Rows from block 7, named by matrix and row number. Rows with one number belong to one neuron. Each number is 128 + 24 x the weight over its row's rms, rounded and kept within 0 to 255. All counts start at 0. After the name is the row's rms in percent of the matrix's.
# fc1: first MLP up (model.blocks.7.ff1.fc1.weight, 768x192), inputs 64-127
# fc2: first MLP down (model.blocks.7.ff1.fc2.weight, 192x768, transposed), outputs 64-127
fc1.478 108 [ 75 124  90 165 144 145 165 138 172 139 157 137 143  90  89 124  97 114 119 140 147 117  88 150 149 156 162 133 115 118 107 115 153 129 115 156  49 178 128 108 103 170 147 132 131 182 131 133 137 160 184 122 119 139 110  89 141 121 140 128 112 105 113 159]
fc2.478 110 [135 122  85 125 145 127 158 132 141 153  92 119  71 109  68 134 126 106 153 130 116 122 141  86 134 150 155 166 110 152 154 144  95 107 146 138 142 139 144 140 132 106 159 130 146 139 110 135 122 156  93 140 119 145 211 122 164 143 111  97 140 121 130 162]
fc1.479 069 [110 117 162  89  93 124 138 127 153 154 112 165 115 118 132 138 133 135 132 136 107 153 106 149 133 166 131 126 124  86 120 128 141 143 127 143 113 139 132 138 137 110 118 175 128 170 149 120 119 123 142 150 182 105 123 154 111 104 129 133 173 120 135  96]
fc2.479 068 [113 121 167 130 114 137 169 141 138 113 123 147  91 125 148 147  89 120 150 122 113 163 117 129 130 180 141 133 142 125 140 120  95 125 142 119 136 116 117  99 124 108 132 109 118 157 120 140 100 118  99 143 136 140 104 124 139 132 129 112 133 114 169 107]
fc1.480 103 [ 97 117  74 122 115 117 167 121  95 126 141  95 125 139 102 132 104 150 117  98  93 126 186 115  82 124 121 159 117 149 150 128 132 134  98  79  99 158 119 166 155 147 138 118 156 144  96 131 111 122 119 152 135 128 138 127 149 127 139 132 112  72 137 188]
fc2.480 098 [172 128 122 157 106 128  86 145 149 121 144 111 104 147 196 128 145  75 104 126 127 152 143 118 156 128 141 104 134 122 144 151 117 120 143 162 136  94 149 150  92 130 105 111 134 104 127 140 103 124 144 101  81 130 128 166 115  87 160 158  71 126  97 153]
fc1.481 065 [138 179 154 114 111 115 170  80 116 138 136 160 103 135 101 153 191 114 109 160 110 164 145 120 119 126 180 171  99 170 132 136 125 132 137 128 128 144 158 155 141 143 117 103 131 143 104  98 121 117 116 128 143 104 118 118 114 151 149  99 156 139 149 149]
fc2.481 064 [143 117 149  96 124 118 138 129 148 138 129 170 171 108 106 148 135  90 105 152 137 154 139 135 132  89 128 179 101 150 115 118  89 125 143  99 130 154 148 150 154 106 103 113 135  78 128 104 164 106 122 124  93  88 124 139 112 137 101 118 138  85  91 105]
fc1.482 087 [150 119 137 140  90 137 157 146 116 188 155 135 137 135 122 157 127 106 137 177 130 135 125 123 113 109 169 171 177  97 121 113 130 148 107 126 136 145 156 181 139 141 101  93 113 160 109 167 129 147 150  85 131 124 159 136 120  76 169  89 172 104 149 149]
fc2.482 087 [126 114 104 115  93 131  93 143 107 117  97 195 114 129 132 106 127  81 149 101 123 171 151 153 123 128 144 152 150 102 118 147 117 110 145 123 138  82 127 129 115 120 132 143 106 105 125 132  75 147 118  77 129 100 130 154 102  95 102 140 134  66 105 157]
fc1.483 093 [ 86 139 138 134 124 169 124 140 115 123 148 125 123 107 117 109 104 128 176 116 132 127 129 131 123 106 120 135 120 150 135 110 124  84 112 115  98 142 160 120 157 127 116 143 139 138 121 118 138 103 148 162 132 137 162 129  59 130 173 182 129 145 122 126]
fc2.483 095 [144 120 106 151 120 136 158 166 130 144  85 151 110 135 135 142 106 128 123 154 124 169 136  81 134  88  95  84 103 111 139  99 134 171 133 141 122 140 135 117 131 107 137 152 144 110 114 142 150 115 132 112  82 101 129 141 101 173  98 108 124 110 189 105]
fc1.484 116 [138  98 145 115 114 139 139 135  68 130 150 106 143 131 129 130 126  90 118 114 116  74 157 148  92 134  96 156 108 149 113 140 155  89  71 159 103 161 137 184 139 111 124 153 192 171  99 142 148 149 141 145 104 133 142  85  71 135 104 108 125  86 122 139]
fc2.484 115 [134 169 128 168 112  82 131 111 142 137 125 148  96 195 184 118 156 132 125  78 145 169 140 123 117 110 135 114 109  95 132 150 141  81 141 146 146 122 134 162  95 157 116 164 125 132 126 174  89 104 150 116 147 115 142 155 116 106 142 144 116 124 109 157]
fc1.485 094 [122 163 136 132 132 130 112 147 116 122 123  94 136  95 167 129 154 147  69 120  78 135 153 139 123 145 129  98 165 122 142 122 112 145 123 126 117 137  95 103  88 142 127 142 157 143 122 112 116 152 138 100 147 117 127  94 101 119 163 137 164 165 139 126]
fc2.485 091 [137 142 154 151  98 133 122 131 150 143 146 120 119  93 140 129 142 148 160 112  92  68 120 153 160 161  83 179 132 139 130 112 145 120 137 144 141  95 163 128 146  85 134 149  75 130 108 139 157 159 163 122 161 118 140 145 139 131 147 144 116 113  94 140]
fc1.486 079 [ 77 105 160 122 125 113 129 108 116  90 148  90 139 127 103 104 127 163 131 117  95 106 151 152 139 150 131 120 156 134 121 152 112 143 132 180 118 126 157 106 135 154 165 173 123 155 119 109 129 113 168 143 133  98 120  77 119 109 141 131 138 155 109  88]
fc2.486 086 [140 117 164 107 104 113 167 110 139 148  98 139 130 136 128 173 117 110 123 121  83 143 104 108 133 104 146 116  99 135 129 153 113 122 136 156 129 155 121 153 160 153 167 157 111 108 110  84 117 145 127 133  80 140 140 129 139 111 127 115  82 123  98 141]
fc1.487 106 [115 137 115 113 162 141 104 138 133 116 127  86 142 141 130  81 131  99 118  71  90 125 119 142 115 141 131 123 146 120 184 120  92 162 141 124 136 132 166 123 122 109  82 117 109 133  61 118 145 107 121 154 137 120 156 162 104  96 107 123 138 175 129 141]
fc2.487 104 [136 109 108 188 113 153 115  91  96 131  69 103 108 102  99 144 132 103 122 132 106 149 129 131 145 141 143 130 142 108  82 102 110 148 108 160 164 134 127 127 139 146 141 140 176 112 154 150 130 130 158  97 113 120 152  94  95 136 113  82 166  82 137 142]
fc1.488 104 [143 148 128 124 101 142 131 121 163 112 144 148  92 111 140 126 117 101 106 125 186 153 103 115 162 106 104 108 117  87  96 112 125 110 150 112 139 124 110 144 164 145 120 124 146 137  88 116 149 123 122 155 137  91 113 131 127  91 109 108 114 135 140 165]
fc2.488 104 [128 151 110 141 112 134 162 131 110 113 148 146 125 121 124 128 117 160 116 119 107 127 136 152 118 102 152 100  86 131 174 152 154 173 117 124 123  86 133 138 113 208 127 135 121 131 169 143 157 114 111 138  85 133 171 114 127 177 102 124 141 120 178 144]
fc1.489 101 [126 112 134 132  98 163 138 141 148 104 118 122 166 127  99 104 123 155 148 108 162 117 146 144 133 100 108 135 117 122 147 166 129  83  92  89 110 131  75 168 101 110 152 164 118 120 133 128 162 134 126 109 148 129 141 107 101 148 140 127 154 102 129 130]
fc2.489 088 [127 118 113 131 121 147 138 153 130 108 135 114 162 158 140 152 149 187  71 147 103  98 137  98 116 139 136 147 112 181 124 103  83 121 161  88 146 114 120 130 107 134 146 123 130 149 113 134 120 119 160 102  83  94 173 125 102 133 161 125 134 160 105 102]
fc1.490 115 [115 144 123 151 139 150 150 123  71 179 160 188  88 122 108 134  79 152 160 150 101 143  87  95 117 103 148 115 127 128 150 111 128 120  77 109 102 115 151 117 141 130 108 128 124 134  98  95  94 189 125 133 141 134 120 104 129 129 114 118 166 150 170 125]
fc2.490 110 [106 127 136 171 176 136 142 131 163 138 143 134  75 122 112 110 131 112 110 175 145 171 121 154  90 127 138 170 166 102 118  98  96 107  87 126 133  65 116 100 136 153 164 129 122  93 177 103 107 115 122 130 116 178 142 151 103 114 138 163  87  68  96 175]
fc1.491 094 [149 103 128 137 118 144 115 108  82 164 125 141 146 124 103 109 160 100  93 163 137  99 135 102 118 178 127 163 127 116 115 152 100 124 148 149 149 121 152 160 137 125 124 124 181 130 145 119 155 124 102 190 147 131 179 117 133 146 117  89 123 107 131 101]
fc2.491 093 [138  91 146 173 131  91  78 165 119 151 126 101 110 159 140 108 131 113 131 149 149 121 171 135 126 123 139 124 109 124 127 176 113 138 117 118 145 129 128 124 128 142 116 109 156 118 107 139 133  99 122 201 118 104 154 119 136 131  98 146 144 117 153 108]
fc1.492 116 [130 117 107 145 178 118 125 124 120 128 157 134 130 146 125 127 163 176 135 135  94 153  90 116 122 100 128 126 139 120 160 153 130 106  88 109 122 125 126 140 121 136 126 182 185 136 145 109 141 153 129 123 133 128 112 136 124 130 105 130 109 156 118 118]
fc2.492 112 [137  95 101 162 122 159 174 106 131  97 158 151 161 127 130  88 163 146 131 167 148 144 120 141  97 154 113 147  93 134 176 162 158 142 147 139 121 131 113 169 114 119  83 188 107 157 135 106 162 132 106 127 140 129 133 116  82  94 101 122 132 127  94 112]
fc1.493 125 [126 123 110 147 133 146 135 129 131 168 100 114 158 138 132 124 128 152  83 164 127 142 153 138 158 153 103 147 113 111 113  94 133 113 148 108 125 130 145 146 114 120 146 111 120 139 138 137 133 109  96 164 124  52 163 145 132 141  97 120 138 172 104 123]
fc2.493 118 [110 128 111 114 126 122 119  90 151 165  93 154 123 149 143 127 133 149  97  93 141 127 135 147 176  93 105 111  89 165 149 121 143  72 121 153 149 116 151 143  89 105 127  97 153  97 130 121 159 153 166 130 140 109 122 101 136 133 154  81 114 155 122 117]
fc1.494 114 [ 86 132 108  88 153 138 154 115 136 141 100  93 116  96 112 105 153 168 166  93 109 132 120 108 132 137 115 127 150 114 113 113 111 140  81 149 123 115  93 122 138 168  91 101 119 154  98 110 140 120  99 127 116 143 139 123 193 118 142 127 122 118 114 145]
fc2.494 122 [121 139 179 160 108 126 111 154 111 103 110 137 174 112 100 115 112 133 135 130 134 123  86 140 113 109 148 133 164 135 109 134 123 149 135 154 157 127 105 131 127 160 148 127 148 121 129 109 106 113 104 153  71 151 117 102 102 128 190 107 106 139 143 155]
fc1.495 088 [163 151 117  69 131 118 144 127 118 135 127 113 123 144 149  83 141 120 148 139 129 130 147 174 111 108 188 136 119 121 157 144  79 114 121 117 145 137 157 151 157  73 109 162 125 159 129 106 129 129 159 118  92 128 130 137 142 131 107 127 148 116 137 113]
fc2.495 085 [120 160 116 122 152 113 117 111 144  93 138 141 127 116  92 137 149 109 129  93  81 164 146 104  97 165 116 107  98 125 140 109  99 115  94 126 147 181 132 121 102  97 151 125 151 127 121 113 105 138 197 178 120 189 154 133 154 125  71 129 151 133 154  98]
fc1.496 104 [107 133 138 115  94 156 122  89 130 133  73 171  80 161 112 142 147 153 154 135 121 118 106 166 116 120 121 156  94 136  82 135 137 150 144 159  89 151 141 109  91  89 121  98 142 140 120 139 140  94 143 127 103  81 118 130 107 133 108 105 161 132 147 118]
fc2.496 100 [142 111 141 103 120 130 150 156 146 122 143 173  93 138 128 138  81 135 100 122 141 128 128 105 106  97  99 103 118 147  86 153 159 132 111 130 140 113 125  98 131  95 127 130 102  74 144 136 109 111 144 103 128  79 153 106 125 100 136 130 153 123 124 156]
fc1.497 031 [126 151 135  88  92 138 115 138 134  92 141 136 131 147 104 136 168 151  93 110 130 133 155 142  79 115 164 142 176  74  96 166 135 117 109 105 104 134 112 169 138 104 150 127 130 147 136 115 126 122 144 126 164 135 148 150 133 150 131 128 156  83 132 108]
fc2.497 034 [129 114 104 144 130 110 139 142 100 104 106 116 154 114 116 117  88  98 110 119 131 158  98 106 126  97 105 117  69 138 161 115 133 108 128 119 160 113 142 133  99 130 133  64 144 103 118 163 103 110 128 141 154  87 127 144  96 108 145 155  96 115  82  95]
fc1.498 099 [117  98 150 123  95 122 121  81 112 131 178 119 113 138 108  71 119 123 154 106 127 137 128 136 129  95 161 155 163  59 100 118 136  89 104  76 139 118  99  91 144 151 128 158 144 124 118 125 148 161 118 120 155 133 129 142 143 190 138 150 131 112 145  79]
fc2.498 099 [105 136 119 126 101  90 124 116 124 154 111 107 134  86 131  74 127 193 166 122 123 124 151 120  88  77 130 133 148 107  94 137 153 110 148 147 101  85 111 124 171 109 120 102 140  74 137 134 149 137 131 122 149 107 131 135 145 166 130 148 157 130 143 108]
fc1.499 100 [ 68 134 118 136 132  76 131 117 126 122 164 150 114 106 110 198 103 131 134  86 138 155 111 156 114  81 141 130 171 115 134 153 119 141 143 135 118 160 121 149 113 133 136 140 119 106 124 147 107 128 136 120 160 129 114 128 142 129 119 114 126 153 154 147]
fc2.499 108 [ 95 121 146 127 111  99 164 100 131 143 157 147 129 134 129 104 110 100 115 106 131  97 104 114 119 156 124  71 125 139 163 113 130 141  93 152 168 153  99 150 140 141 134 102 125 128 150  88 131 134 144 129 114 133 170 131 177 109 185 149 138 151  97 179]
fc1.500 085 [126 119 168 116 166 136 130 128 112 120 126 126 151 122  58 117 116 121  98 110 133 115 138 159  87 148 169 109 102 144 152 144 136 102 138 139 123 116  84  94 108 122 140 107 184 128 127  99 138 130 140 108 124  85 105 136 118 173 100  89 114 144 172 128]
fc2.500 077 [137 114 151 129 117 132 170 104 134 138 129 124 118 123 134 104 148  99 110  72 134 176 124 151 127 136 114 122 156 122 186 131 168 141 144 165 139  88  92 136 141 153 151 136 110 104 140 117 128 122 147 144 147 135 140 104  96 120  69 100 138 109 186 134]
fc1.501 072 [153 152 132 135  97 113 112  81 117 134 135 157 151 130 133 152 121 115 137 134 161 119 115 152  79 145 135 125 102 132 114 114 144  92 179 124 100 142 136 156 113 161 134 106 105 119 142  71 162 125 142 120 144 130 119 157 146 104 143 166 115 150 161 107]
fc2.501 072 [153 186 181 138 156 149  78 116 114 135 135 110 139 158 133 117 115  98 168 117 132 124 124 133 153 108  89 110 108 158 121  93 125 121 103 171  98 130 127 130 120 159 148 109 109 120 113 147  90 119 105 140 130 108 126 134 177 109 120 111 116 140  88 171]
fc1.502 108 [135 166 131 114 138 160 122 124 103 114 181 138 157 143  92 134 159 128 118 126 148 138 131 116 115 135 130  93 115 120 148 117 153 176 131 108 132 154 164 102 160 160 108 126 143 112 121  98 114 133  69 107 133 145 122 148 126 140 161 110  96 146 118 191]
fc2.502 102 [126 135 126  95 134 143 152 143  82 103 162 121 171  96 180 104 162 123 122 119 124 134 137 137  86 140 105 128 136  99 118 144 116  82 120 118  72 116 121 180  93 118  91 106 162 123 142  98 101 121 146 110 162  94  99 126 116 148 144 120 111 198 138  87]
fc1.503 109 [133 139 116 161  78 148 149 117 121 172 133  85 169 123 142 159 140  99 123 102 152 116 143 125 108 143 154 141 107 177 164 133 169 107 122 125 147 135 132 116 113 148 172 123 134 164 121 156 151 117 136 168 125 160 124 109 143 108 114 107 109 104 109 139]
fc2.503 109 [163 124 173 124 157  97 142 131 142 132  62 123 122  99  89 131 123 150 133 133 121 122 131 115 164  67 121 112 156 166 150 132 138 145 147 148 151 135  78 122 167 135  83 107 151  92 147 169 152 147 127 138 124 115  64 117 148 126 129 160 137 168 101  88]
fc1.504 090 [ 98 161 110 149 152 133 157  95 122 115  98 131 141 165 103 117 139 117 110 100 104 135 149 129 123 129 133  85 104  86 145 145 126  98 130 115 139 116 140  87  58 142 121 150 146 149 160  92 120 110 122 159 138 126 146 128 103 142 141  75 128  93 140 120]
fc2.504 080 [141 154 143 134 111 131 163 151 112 120 153 121 143 142 101 137 147 115 160 102  97 152 167 124 140 119  96 125 120  96 128 135 139 173 167 128 119  58 109 106 127 107 161  97  97 133 135 124 108 111 129 114 109 130 166 139  57 120 121  95 163 142 159 132]
fc1.505 107 [138  99 163 142 155 158 159 114 148 118 138 109 112 142 118 141 103 147 133  90 165 205 100  70  96 149 121 181 138 123 146 155 174 162 136 121 138 119 115 120 136 123 161 138 136 160 126  97 135 131 134  78 117 145 141 148  82 117 111 134 111 141 105 173]
fc2.505 110 [134 136  96 110 128 127 147 168 148 108 149 124 179 148 121 131 167 110 140  98 101 130 105 164 141 167  86 144 155 110 156 119 130 123 101 180 187 129 133 134  94 115 125 116 138 112  66 133 124 113 116 133 137 157 146 127 146 152 130  69 145  88 153 131]
fc1.506 124 [147 134 111 134 105 141 120  69 163 134 113 116 136 132 107 126 142 140 131 131 102 173 149  87 136 169 139  93 124 155 139 162 144 146 168 125  98 162 128 131  83 132 126 127 127 157 121 151 100 134 107 182 114  98  87 114 201 101 143 141 109 148  66 171]
fc2.506 124 [148 117 116 160 121 100 122 143 128 105 101 140 150 144 133 118 113 167 102 144  47 139 127 138 125 151 164 149 129 130 132 127 140  96 104  91  93 144 160 135 113 107 102 135 104 148 143 115 147 100 142 170 152 101 118 100 148  80 125 143 127 157 108 125]
fc1.507 104 [148 121  65 136 194 153 145  97 112  99 149  95 122 113 114 159 148 148 139 152 123 158 112 162 146 148 149 146  90 135 107 145 119 136 132 132  91  93 114  87 164 137 138 165 118 117 146 126 173 161 173 121 129 125 126 127 112 119 123 127 104 102  98 156]
fc2.507 107 [ 99  98  89 153  91 167 136  96 119 148 114 162  83 156 131 123 144 166 152 139 156 101 113 164 177 144 148 137 107 139 153 130 132 121 108 170 102  82 132  89  96 126  94  98 170  99 138 147 154 124 126 139 153 120 108 125 107  93 157 119 105  67  98 163]
fc1.508 074 [113 175 159 199 140 146 128 159 134 128 126 115 139 129 136 117 109 143 129 128 134 139 146 147 111 133 149 138 129 100 132 142  81 102 130 123 109 112 126 188 128 101 116 159 116 123  99 114 147 139 142 130 106 105 152 134  88 145 119 127 152 121 150 106]
fc2.508 078 [171 135 110 114 145 116 144 121 164 110 119 139 100 137 137 119 125 113 144 118 137 139 110  79  68 125 130 137  76 158 143  81 112 140 138 153 145 106 132 141 144 174  93  99 114 146 149 111 131 130 176 145 113 119 150 108 134  99 127  96 127 137 158 124]
fc1.509 108 [137 123 124 118 135  90 165 119 109 170 128 134 200 111 133 159 138 120 197 116 107 115 102 102 127 117 123 105 100 132 127 137 101 111 126 117 140  82 119 158  77 150 135 113 150 127 152 119 172 179 122 146 165 144  94 135 119 141 123  81  85 120 150 107]
fc2.509 108 [124 137 132 125 123 159 150 118 130 135 136 164 162 184 176 106 122 121 126 145 132 162 111 121 124 143 155 111 106 118 160 161 113 146  61 121 142 120  91 122 102 151 183 121 144 144 162 156 119 137 127 143 144 118 142 108  38 131 101 124 140 126 111 155]
fc1.510 092 [133  98 120 118 112 132 139 167 133 124 105 169  95 153 106 135 128 124 151 121 128  88 116 129  80 104  93 144 142 139 104 119 161 112 121 125 118 163 195  77 123 101 147 151 122 185  96 156 142 143 144 127 116 152 122 116  94  86 120 142  96 175 132 143]
fc2.510 092 [161 158 111  83 151 139 105 143 121 140 147 124 133 155  97 122 124  72 153 137 149 113 114 151 148 130 141 100 130  95 135 118 148 124 122 144 121 131 181  90 136 114 145 135 118 122 135 174 112 126 144 146  95 108 143 140 127 174 107 123 174 140 138 143]
fc1.511 106 [120 117 156 135 139 144 186  93 130 115 115 128 123 126 115 143 113 139 134 121 116 148 131 123 123 147 106 119 156 146 140  86  78  97  99 127 120 127  95  97 112 133 186 117 184 149 114 102 139 147 110 116 153  31 127 113 130  70 135 107 124 144 175 168]
fc2.511 109 [135  69 140  93 137 143 144 129 131 107 120  98 126 134 162 120 120 174 170 122 137 165 155 139 161 160 100  89  98 146 125  93 152 145 112 105 149 110  76 125  79 172  80 103 151 125 138 115 146 157 105 107 130 120 106  94 157 114 110 128 140  84 152 132]
fc1.512 145 [114 103 118 111 102 170 141 178 127 189 153 166 114 117 178 170 157 163 134 133 139 114  94 117 151 141 150 133 130  62 105 160 109 115 107 121 117 107 118 142  97 114 138 107 126 157  81 127 122 126 166 130 170 116 125 109 114 114 102  89 124 111 146  76]
fc2.512 138 [169 137  93 106 141 115 138 155  70 116 155 155 158  95 131 128 130  70 139 130 119 116 139 109  98 132 157  95 173 184 136  85 106 124  52 128 106 134 151 119  91 114 210 113 109 188 181 141 122 206 150 136 125 107 141 130 136 163 146 145  69 124 121 146]
fc1.513 109 [118 132 123 127  93 107 141 130 133 182 156 129 159 128 137  99  97  97 138 120 114 106 110 101 111 104 118 158 130 111 119 105 103 148 131 126  99 194 110 125 155 184 117 111  89 142 149 127 132 163 115 134 148 136 103 118 125  84 115 137 131 114 103 123]
fc2.513 110 [166 131 155 107 124 119 122 113 105 136 167 132 123 111 140 110  87 159 142 138 140 151 149 134 139 136 133 128 120 159 144 158 118  93 126 116  88 137 145  62 128 161  96 112 106 105 112 152 135 101 122 135 143 131 133 116  76 146 126 116 176 133  97  96]
fc1.514 088 [101  70 104 112 120 113 146 133 101 151 156 100 138 129 131 190 126 132 112 160 114 115  59 118 140  96 100  79 139 160 117 134 107 115 159 158 157 139 108 139 121  98 132 165 151 127 135 125 133 144 126 112 137 113 135 139 111 147 122 144 148 196 176 148]
fc2.514 091 [115 156 137 169  96  99 119 121 119 153 139 155 149 148 144 137 160 130 126  94 138  93 120 118 162 134 124 111 154  91 144 137 125 123 171 123 123 117 132 145 126 129 163 150 115 147 113 107  99 158 121 131 109  83 113  90 148 133 113 107 114 138 112 100]
fc1.515 110 [122 133 127 143 104 126 131  83 111 174 151 130 140 110 139 155 126 183 128 140  94 179 126 138 123 121 177 153 103  92 124 124 106  92 139 141 114 115 125 127 113  94 122 128 114 165 129 157 117 130 104 149 126 112 162 127  97 111 105 112 164 120 196 117]
fc2.515 120 [113 107 124 144 119 138 154 108 125 143 146 147 100 110 119 119  86 164 141 164 104 145 162 110  77 106 176 140 137 129 112 166 153 148 150 113 107 140  88 136  88 158  96 116 108 129 150 114 121 150 130 132 150 108  84 110 141 131 121 128 170 119  81 173]
fc1.516 098 [129 136 143 134 144 142 106 124 131 120 140  85 138 100 136 106 135 100  94 146  77 124 112 147  91 147 105 155 153 124  94 153 132 125  91 162  89 151 113 139 151 114 134 127 152 132 110 135 131 128 133 100  99 143  96 151 144 179 149 151 103  58  90 135]
fc2.516 108 [155 114 141 163 118 135 129 110  97 129 115 153 141 139 169 138 112 135 157 121 104 132 103 174 175 135 139  73 129 123 153 103 150 129  93 171 103 129 123  86 100 150 129 153 173 141 119  75 132 104 144  90 119 129 104 137 133 114 110 153 101 149  83 145]
fc1.517 107 [151 111 149 179 105 139 139 131 114 121 119 132 135 112 127  98 112 146  87 151 113 104 111 124 165 125  97 159 122 167 129 166 102 137 122 116 127 113  97 114 126 118 148 138 100  94 170 125 127 172 118 154 111 109 118 150 125 106 112 150 149 129 165 145]
fc2.517 104 [120 167 142 117 124 156 138 146 142 129 127 165  87 141 132 124 121 106 110 103 116 111 156 151 166 129 137 138 100 115 125 107 148 112 134 153 106 180 116 129 171  89 125 135  97 159  92 132 109 135 137 124 120 176 138 151 127 120 158 115 129 177 142 164]
fc1.518 110 [132 126 137 136 143 114 137  80 115 111 118  99 163 130  97 103 179 136 120 115 141 128 129  96 152 126 134 159 121  84 119 107 124 117 138 104 116 141 151 130 102  91 151 134 156 113 163 158 135 104 198  95 149 141 109 125 153  84 150 133 123 174 106  97]
fc2.518 107 [159 133  77 129 105 144 158 112 156 111 109 147 111 139 162 133 146 111 131 120 125  90 100  80 139 165 115 160 152 147 202 159 143  98 116 106 131 133  93 113 125 164 175 149 109 117 112  91 153 147 147 125 123 145 112 122 115 117 102 127 160 121 113 106]
fc1.519 092 [ 88 148 157 139 112 146 155  94 132 169 145 114 148  86 134 115 160 141 129 109 110 120 137 150 112 154 143 109 116  69  96  91 142 133 139 149 106 160 120 149 148 105 112 133 137 145 123 132 153 126 146  94 138 133 131 125 172 141 171 166 117 136 124 123]
fc2.519 102 [141 124 129 117 112  99 113 126 118 136 146  87  90  56 161  94 130 133 139 116 110 149 142  70  73 164 149 158 120 136 128 153 139 129 110 107 151 117 105 140 164 120 116 124 105 168  61 144 127 161 158 140 139 116 133 111 144 158 112 161 110 167 126 110]
fc1.520 104 [117 118 136 124 160 127 189 134 134 120 131  99 112 147 118 124 101 113 129 134 148 188 124 137 121 149 124 164 146 140 118 162 123 174 160 120 164 116 109  57  96 123 130 126 121 148 156  97  71 130  86 101 146 125 109 125 129 140  92 106 151 128 122 147]
fc2.520 107 [138 101  83 119 139 109 120 136 125 145 152 105  98  88 149 132 118 151 135 155 147 127  92 128  93 150 108 165 134 105 117 137 126 114 156 168 136 164 144 136 107 143  84 106 142 107 130 108  86 136 123 146 171 141 121 142 136 101 104  99 156  85 124 155]
fc1.521 081 [119 136 133 102 150  81  97  90 119 104 141 138 179  88 199 129 123  98 142 157 120 100 106 116 158 133 115 150 117 167 148 115 132 129 119 136 139 131 132 120 113 169 138 126 116 140 138  98 124 123 129 102  99 151 143 118 127  96 122 125 132 159 141 113]
fc2.521 086 [123 130 134  98 100 132 113 100 114 161 137 160  73 112 141 151  94 127 106 137 172 142 162 159  81 163 163 126 132 168  95  99 156 140 108 101 157 102 110  91 164 113 123 131 130 133 168 103  98 135 134 123 120 111 130 145 118 137 129 152 133 128  92  95]
fc1.522 099 [121 112  95 153 123 150 105 152 115 112 163 126 111 126 168 139 164 134 151 121 141 112  62 166 110  95  72 122 172 143 183 111 122 109 136 121 111 141 143 129 113 133 145 139 174 161 123 111 163 172 146 111 132 123 104 117  96 148 143 140 152 122 152  84]
fc2.522 108 [128 167 107 150  90 131 120 147 134 126 159 164 120 140 159  80 157 110 107 130 117 126  80 146 214 110 108 146 119 113 110 121 102 139 119 146 100 112 117 137 128 161  95 149 133 150 135  99 125 117 103 130 120  88 126 110 120 162 149 167 131 106 115 118]
fc1.523 101 [139 112 150  90  76 126 121 159 124 130 122 107 147 138 179 129 122 125  94 118 138 118 141 116 130 134 126 135 142 121 132 170 108 162 146  93 155 156 153 148 131 111 134 140  99 185 156 145 149 144 159 157  96 135 116 101 148 132 126 160 127 122 132 160]
fc2.523 108 [106 130 126 147 134 124  99 118 146 116 165 144 100 175 136 113 127 136 129 142 110 129 126 149  99 100 176 125 162 165 148 117  77  86 141 101 142 156 113 135 140 129 127 153 101 141 124 114 151 110 113 127 120 112 114 160 146 107  96 125 107 112  86  84]
fc1.524 106 [113 148 118 122 124 151  96 112 161 138 114 133 119 183 121 132 110 114  90 139 101 129 111 138 129 139 163 132 129 135 167 132 114 142 135 106  83 184 146 101 143 118 138 177  90 136 156 102 101 118 119 157 174 124 122 144 124 125 155 140 175 110 153 117]
fc2.524 100 [106 125 139 138 145 132 172 130 134 146  77 144 100 163 144 167 147 113 131 102 134 119 122 142 140 108 171 147  86 103 110 140 147  94 100 136 127 127 129  84 134 127 181  79 121 145 123 146 109 147 138 146 116 149 152 131 146 105 151 103 142 132 126 126]
fc1.525 070 [131 100 132 133 134 128 151 177 107 139 150 124 182  91 109 106 151 131 118  63 117 133 119 126 136 122 125 111 121 145 115 101 111 111 138 148 185 137 132 146 100 136  95 135 133 130 163 160 179 127 145 127  99 116 124 117 123 147  98 144 182 140 128 115]
fc2.525 070 [162 146 124 114 122 130 134  69 154 101 104  81 135 134 171 142 163 111 149 137 169 135 144 104  89 134 129 174 124 147 104 151  93 169 115 113 141 135 137 116 107 145 116 119 124 157 122 145 114 135 112 106 105 130 104 133 118 153  79 142  73 146 122 129]
fc1.526 121 [136 147 139 135 143 141 101 103 148 107 132  91 100 124 125 117 111 123 104 138 160 162 100 129 113 161  98 123 174 160 136 170 103 139 101 128 106 156 120 135 148 136  74 100 174 146 107 121 146  76 111  99 128 124 125 180 149 107 125 122 158 140 118 141]
fc2.526 112 [156 151 152 134 169 145 136 153 132 144 127 101 131 149 119 130 161  85 149  95 101 119  92 120 134 147 127 142 135 111 162 120 119 148 117 141 107 133 149 128  98 116 126 174 187 156 114 130 149 126 150 150  99 143 140 109 108 158 114  97 145 111 102  99]
fc1.527 093 [143 140 145 101 102 118 176 155 161 126  73 131 121 108 117 139 122 148 117 136  91 151 148 147 127 159  97 130 144 112 148 125 153 148 147 148  97 118 122 121 119 106 169 141 114 144 165 103  81 137 106 151 118 139 128 154 134 114 139 155 150 139 168 122]
fc2.527 093 [155  82 122  88  93  97 119 123 144  89 136 137 108 151 175 107  80 127 163 122 120 125 109 143 186 173 183 113 115 148 157 142 145 125 118 113 138 117 145 127 117 112 136 134 126 124  88 119 125 107  96 135 136 139 123 133 124 127 147  93 157 124 152 111]
fc1.528 082 [151 134 138  82 127 167 118 140 157 161 142 104 129 149 116 102 160 157  74 161 117 135 117 137 101 143 123 121 154 149 128 141 121 115 114 142 109 128 115 180 151 125 138 165 200 139 129 135 133 169 113 131 140 119  78 137 102 103 110 125 148 135 170 124]
fc2.528 077 [141 197 163 130 140 136  98 114 103  90 114  99 140 106 145 156 163  97 113 141  86 142 117 139 120 114  65 158 141 115 153 134 122 112 144  90 109 105 131 128 155 141 148 130 138 107 111 124 153 183 154  99 147 116 160 132 159 128 113 167 134 124 103 136]
fc1.529 125 [103 123 139 131 125 125 105 138 132 127 147 174  94 116  94  77 147 149 141  68 193 106  85 116  96 110  87 140 107 152 129 143 157 120 140 108 122 160 159 150 177 139 119 111 116 125 103 141 131 127 135 117 112  75 137 119 105 129 124  72 122 157 119 163]
fc2.529 137 [114 136 117 124  94 126 127  57 125 137 157 107 105 126 150 127 122 107 143 125 130 105 110 155  95 108 169  70  94 117 134 152  92 152 101 155 172 127 148 119 130 152 137 123 112 102 124 100 103 120 159 144 114 109 107 119 138 173 138 173 132 147 131 138]
fc1.530 117 [165 113 146 103 106 135 147 131 116  96 119 123 131 122 116 157 139 122 123 106 187 130 180  98 161 141  97 129  96 129 131 143 148 118  96 118 150 131 155 124 124 151 118 136 109 114 107 140 143 103 132 142 122 109 130 132  50 159 138 132 126 155 134 140]
fc2.530 113 [138 134  91 118 108 163 155 151 142 110 112 141 148 167 152 114 117  87 182 110 112 120 115 113 100 109 124 104 147 101 122 132 122 112 142  78 127 102 137 152 106  96 155 159 131 163 132 107 127 139 131  95 109 145 118 139 113 146 127 135 124 114  98 129]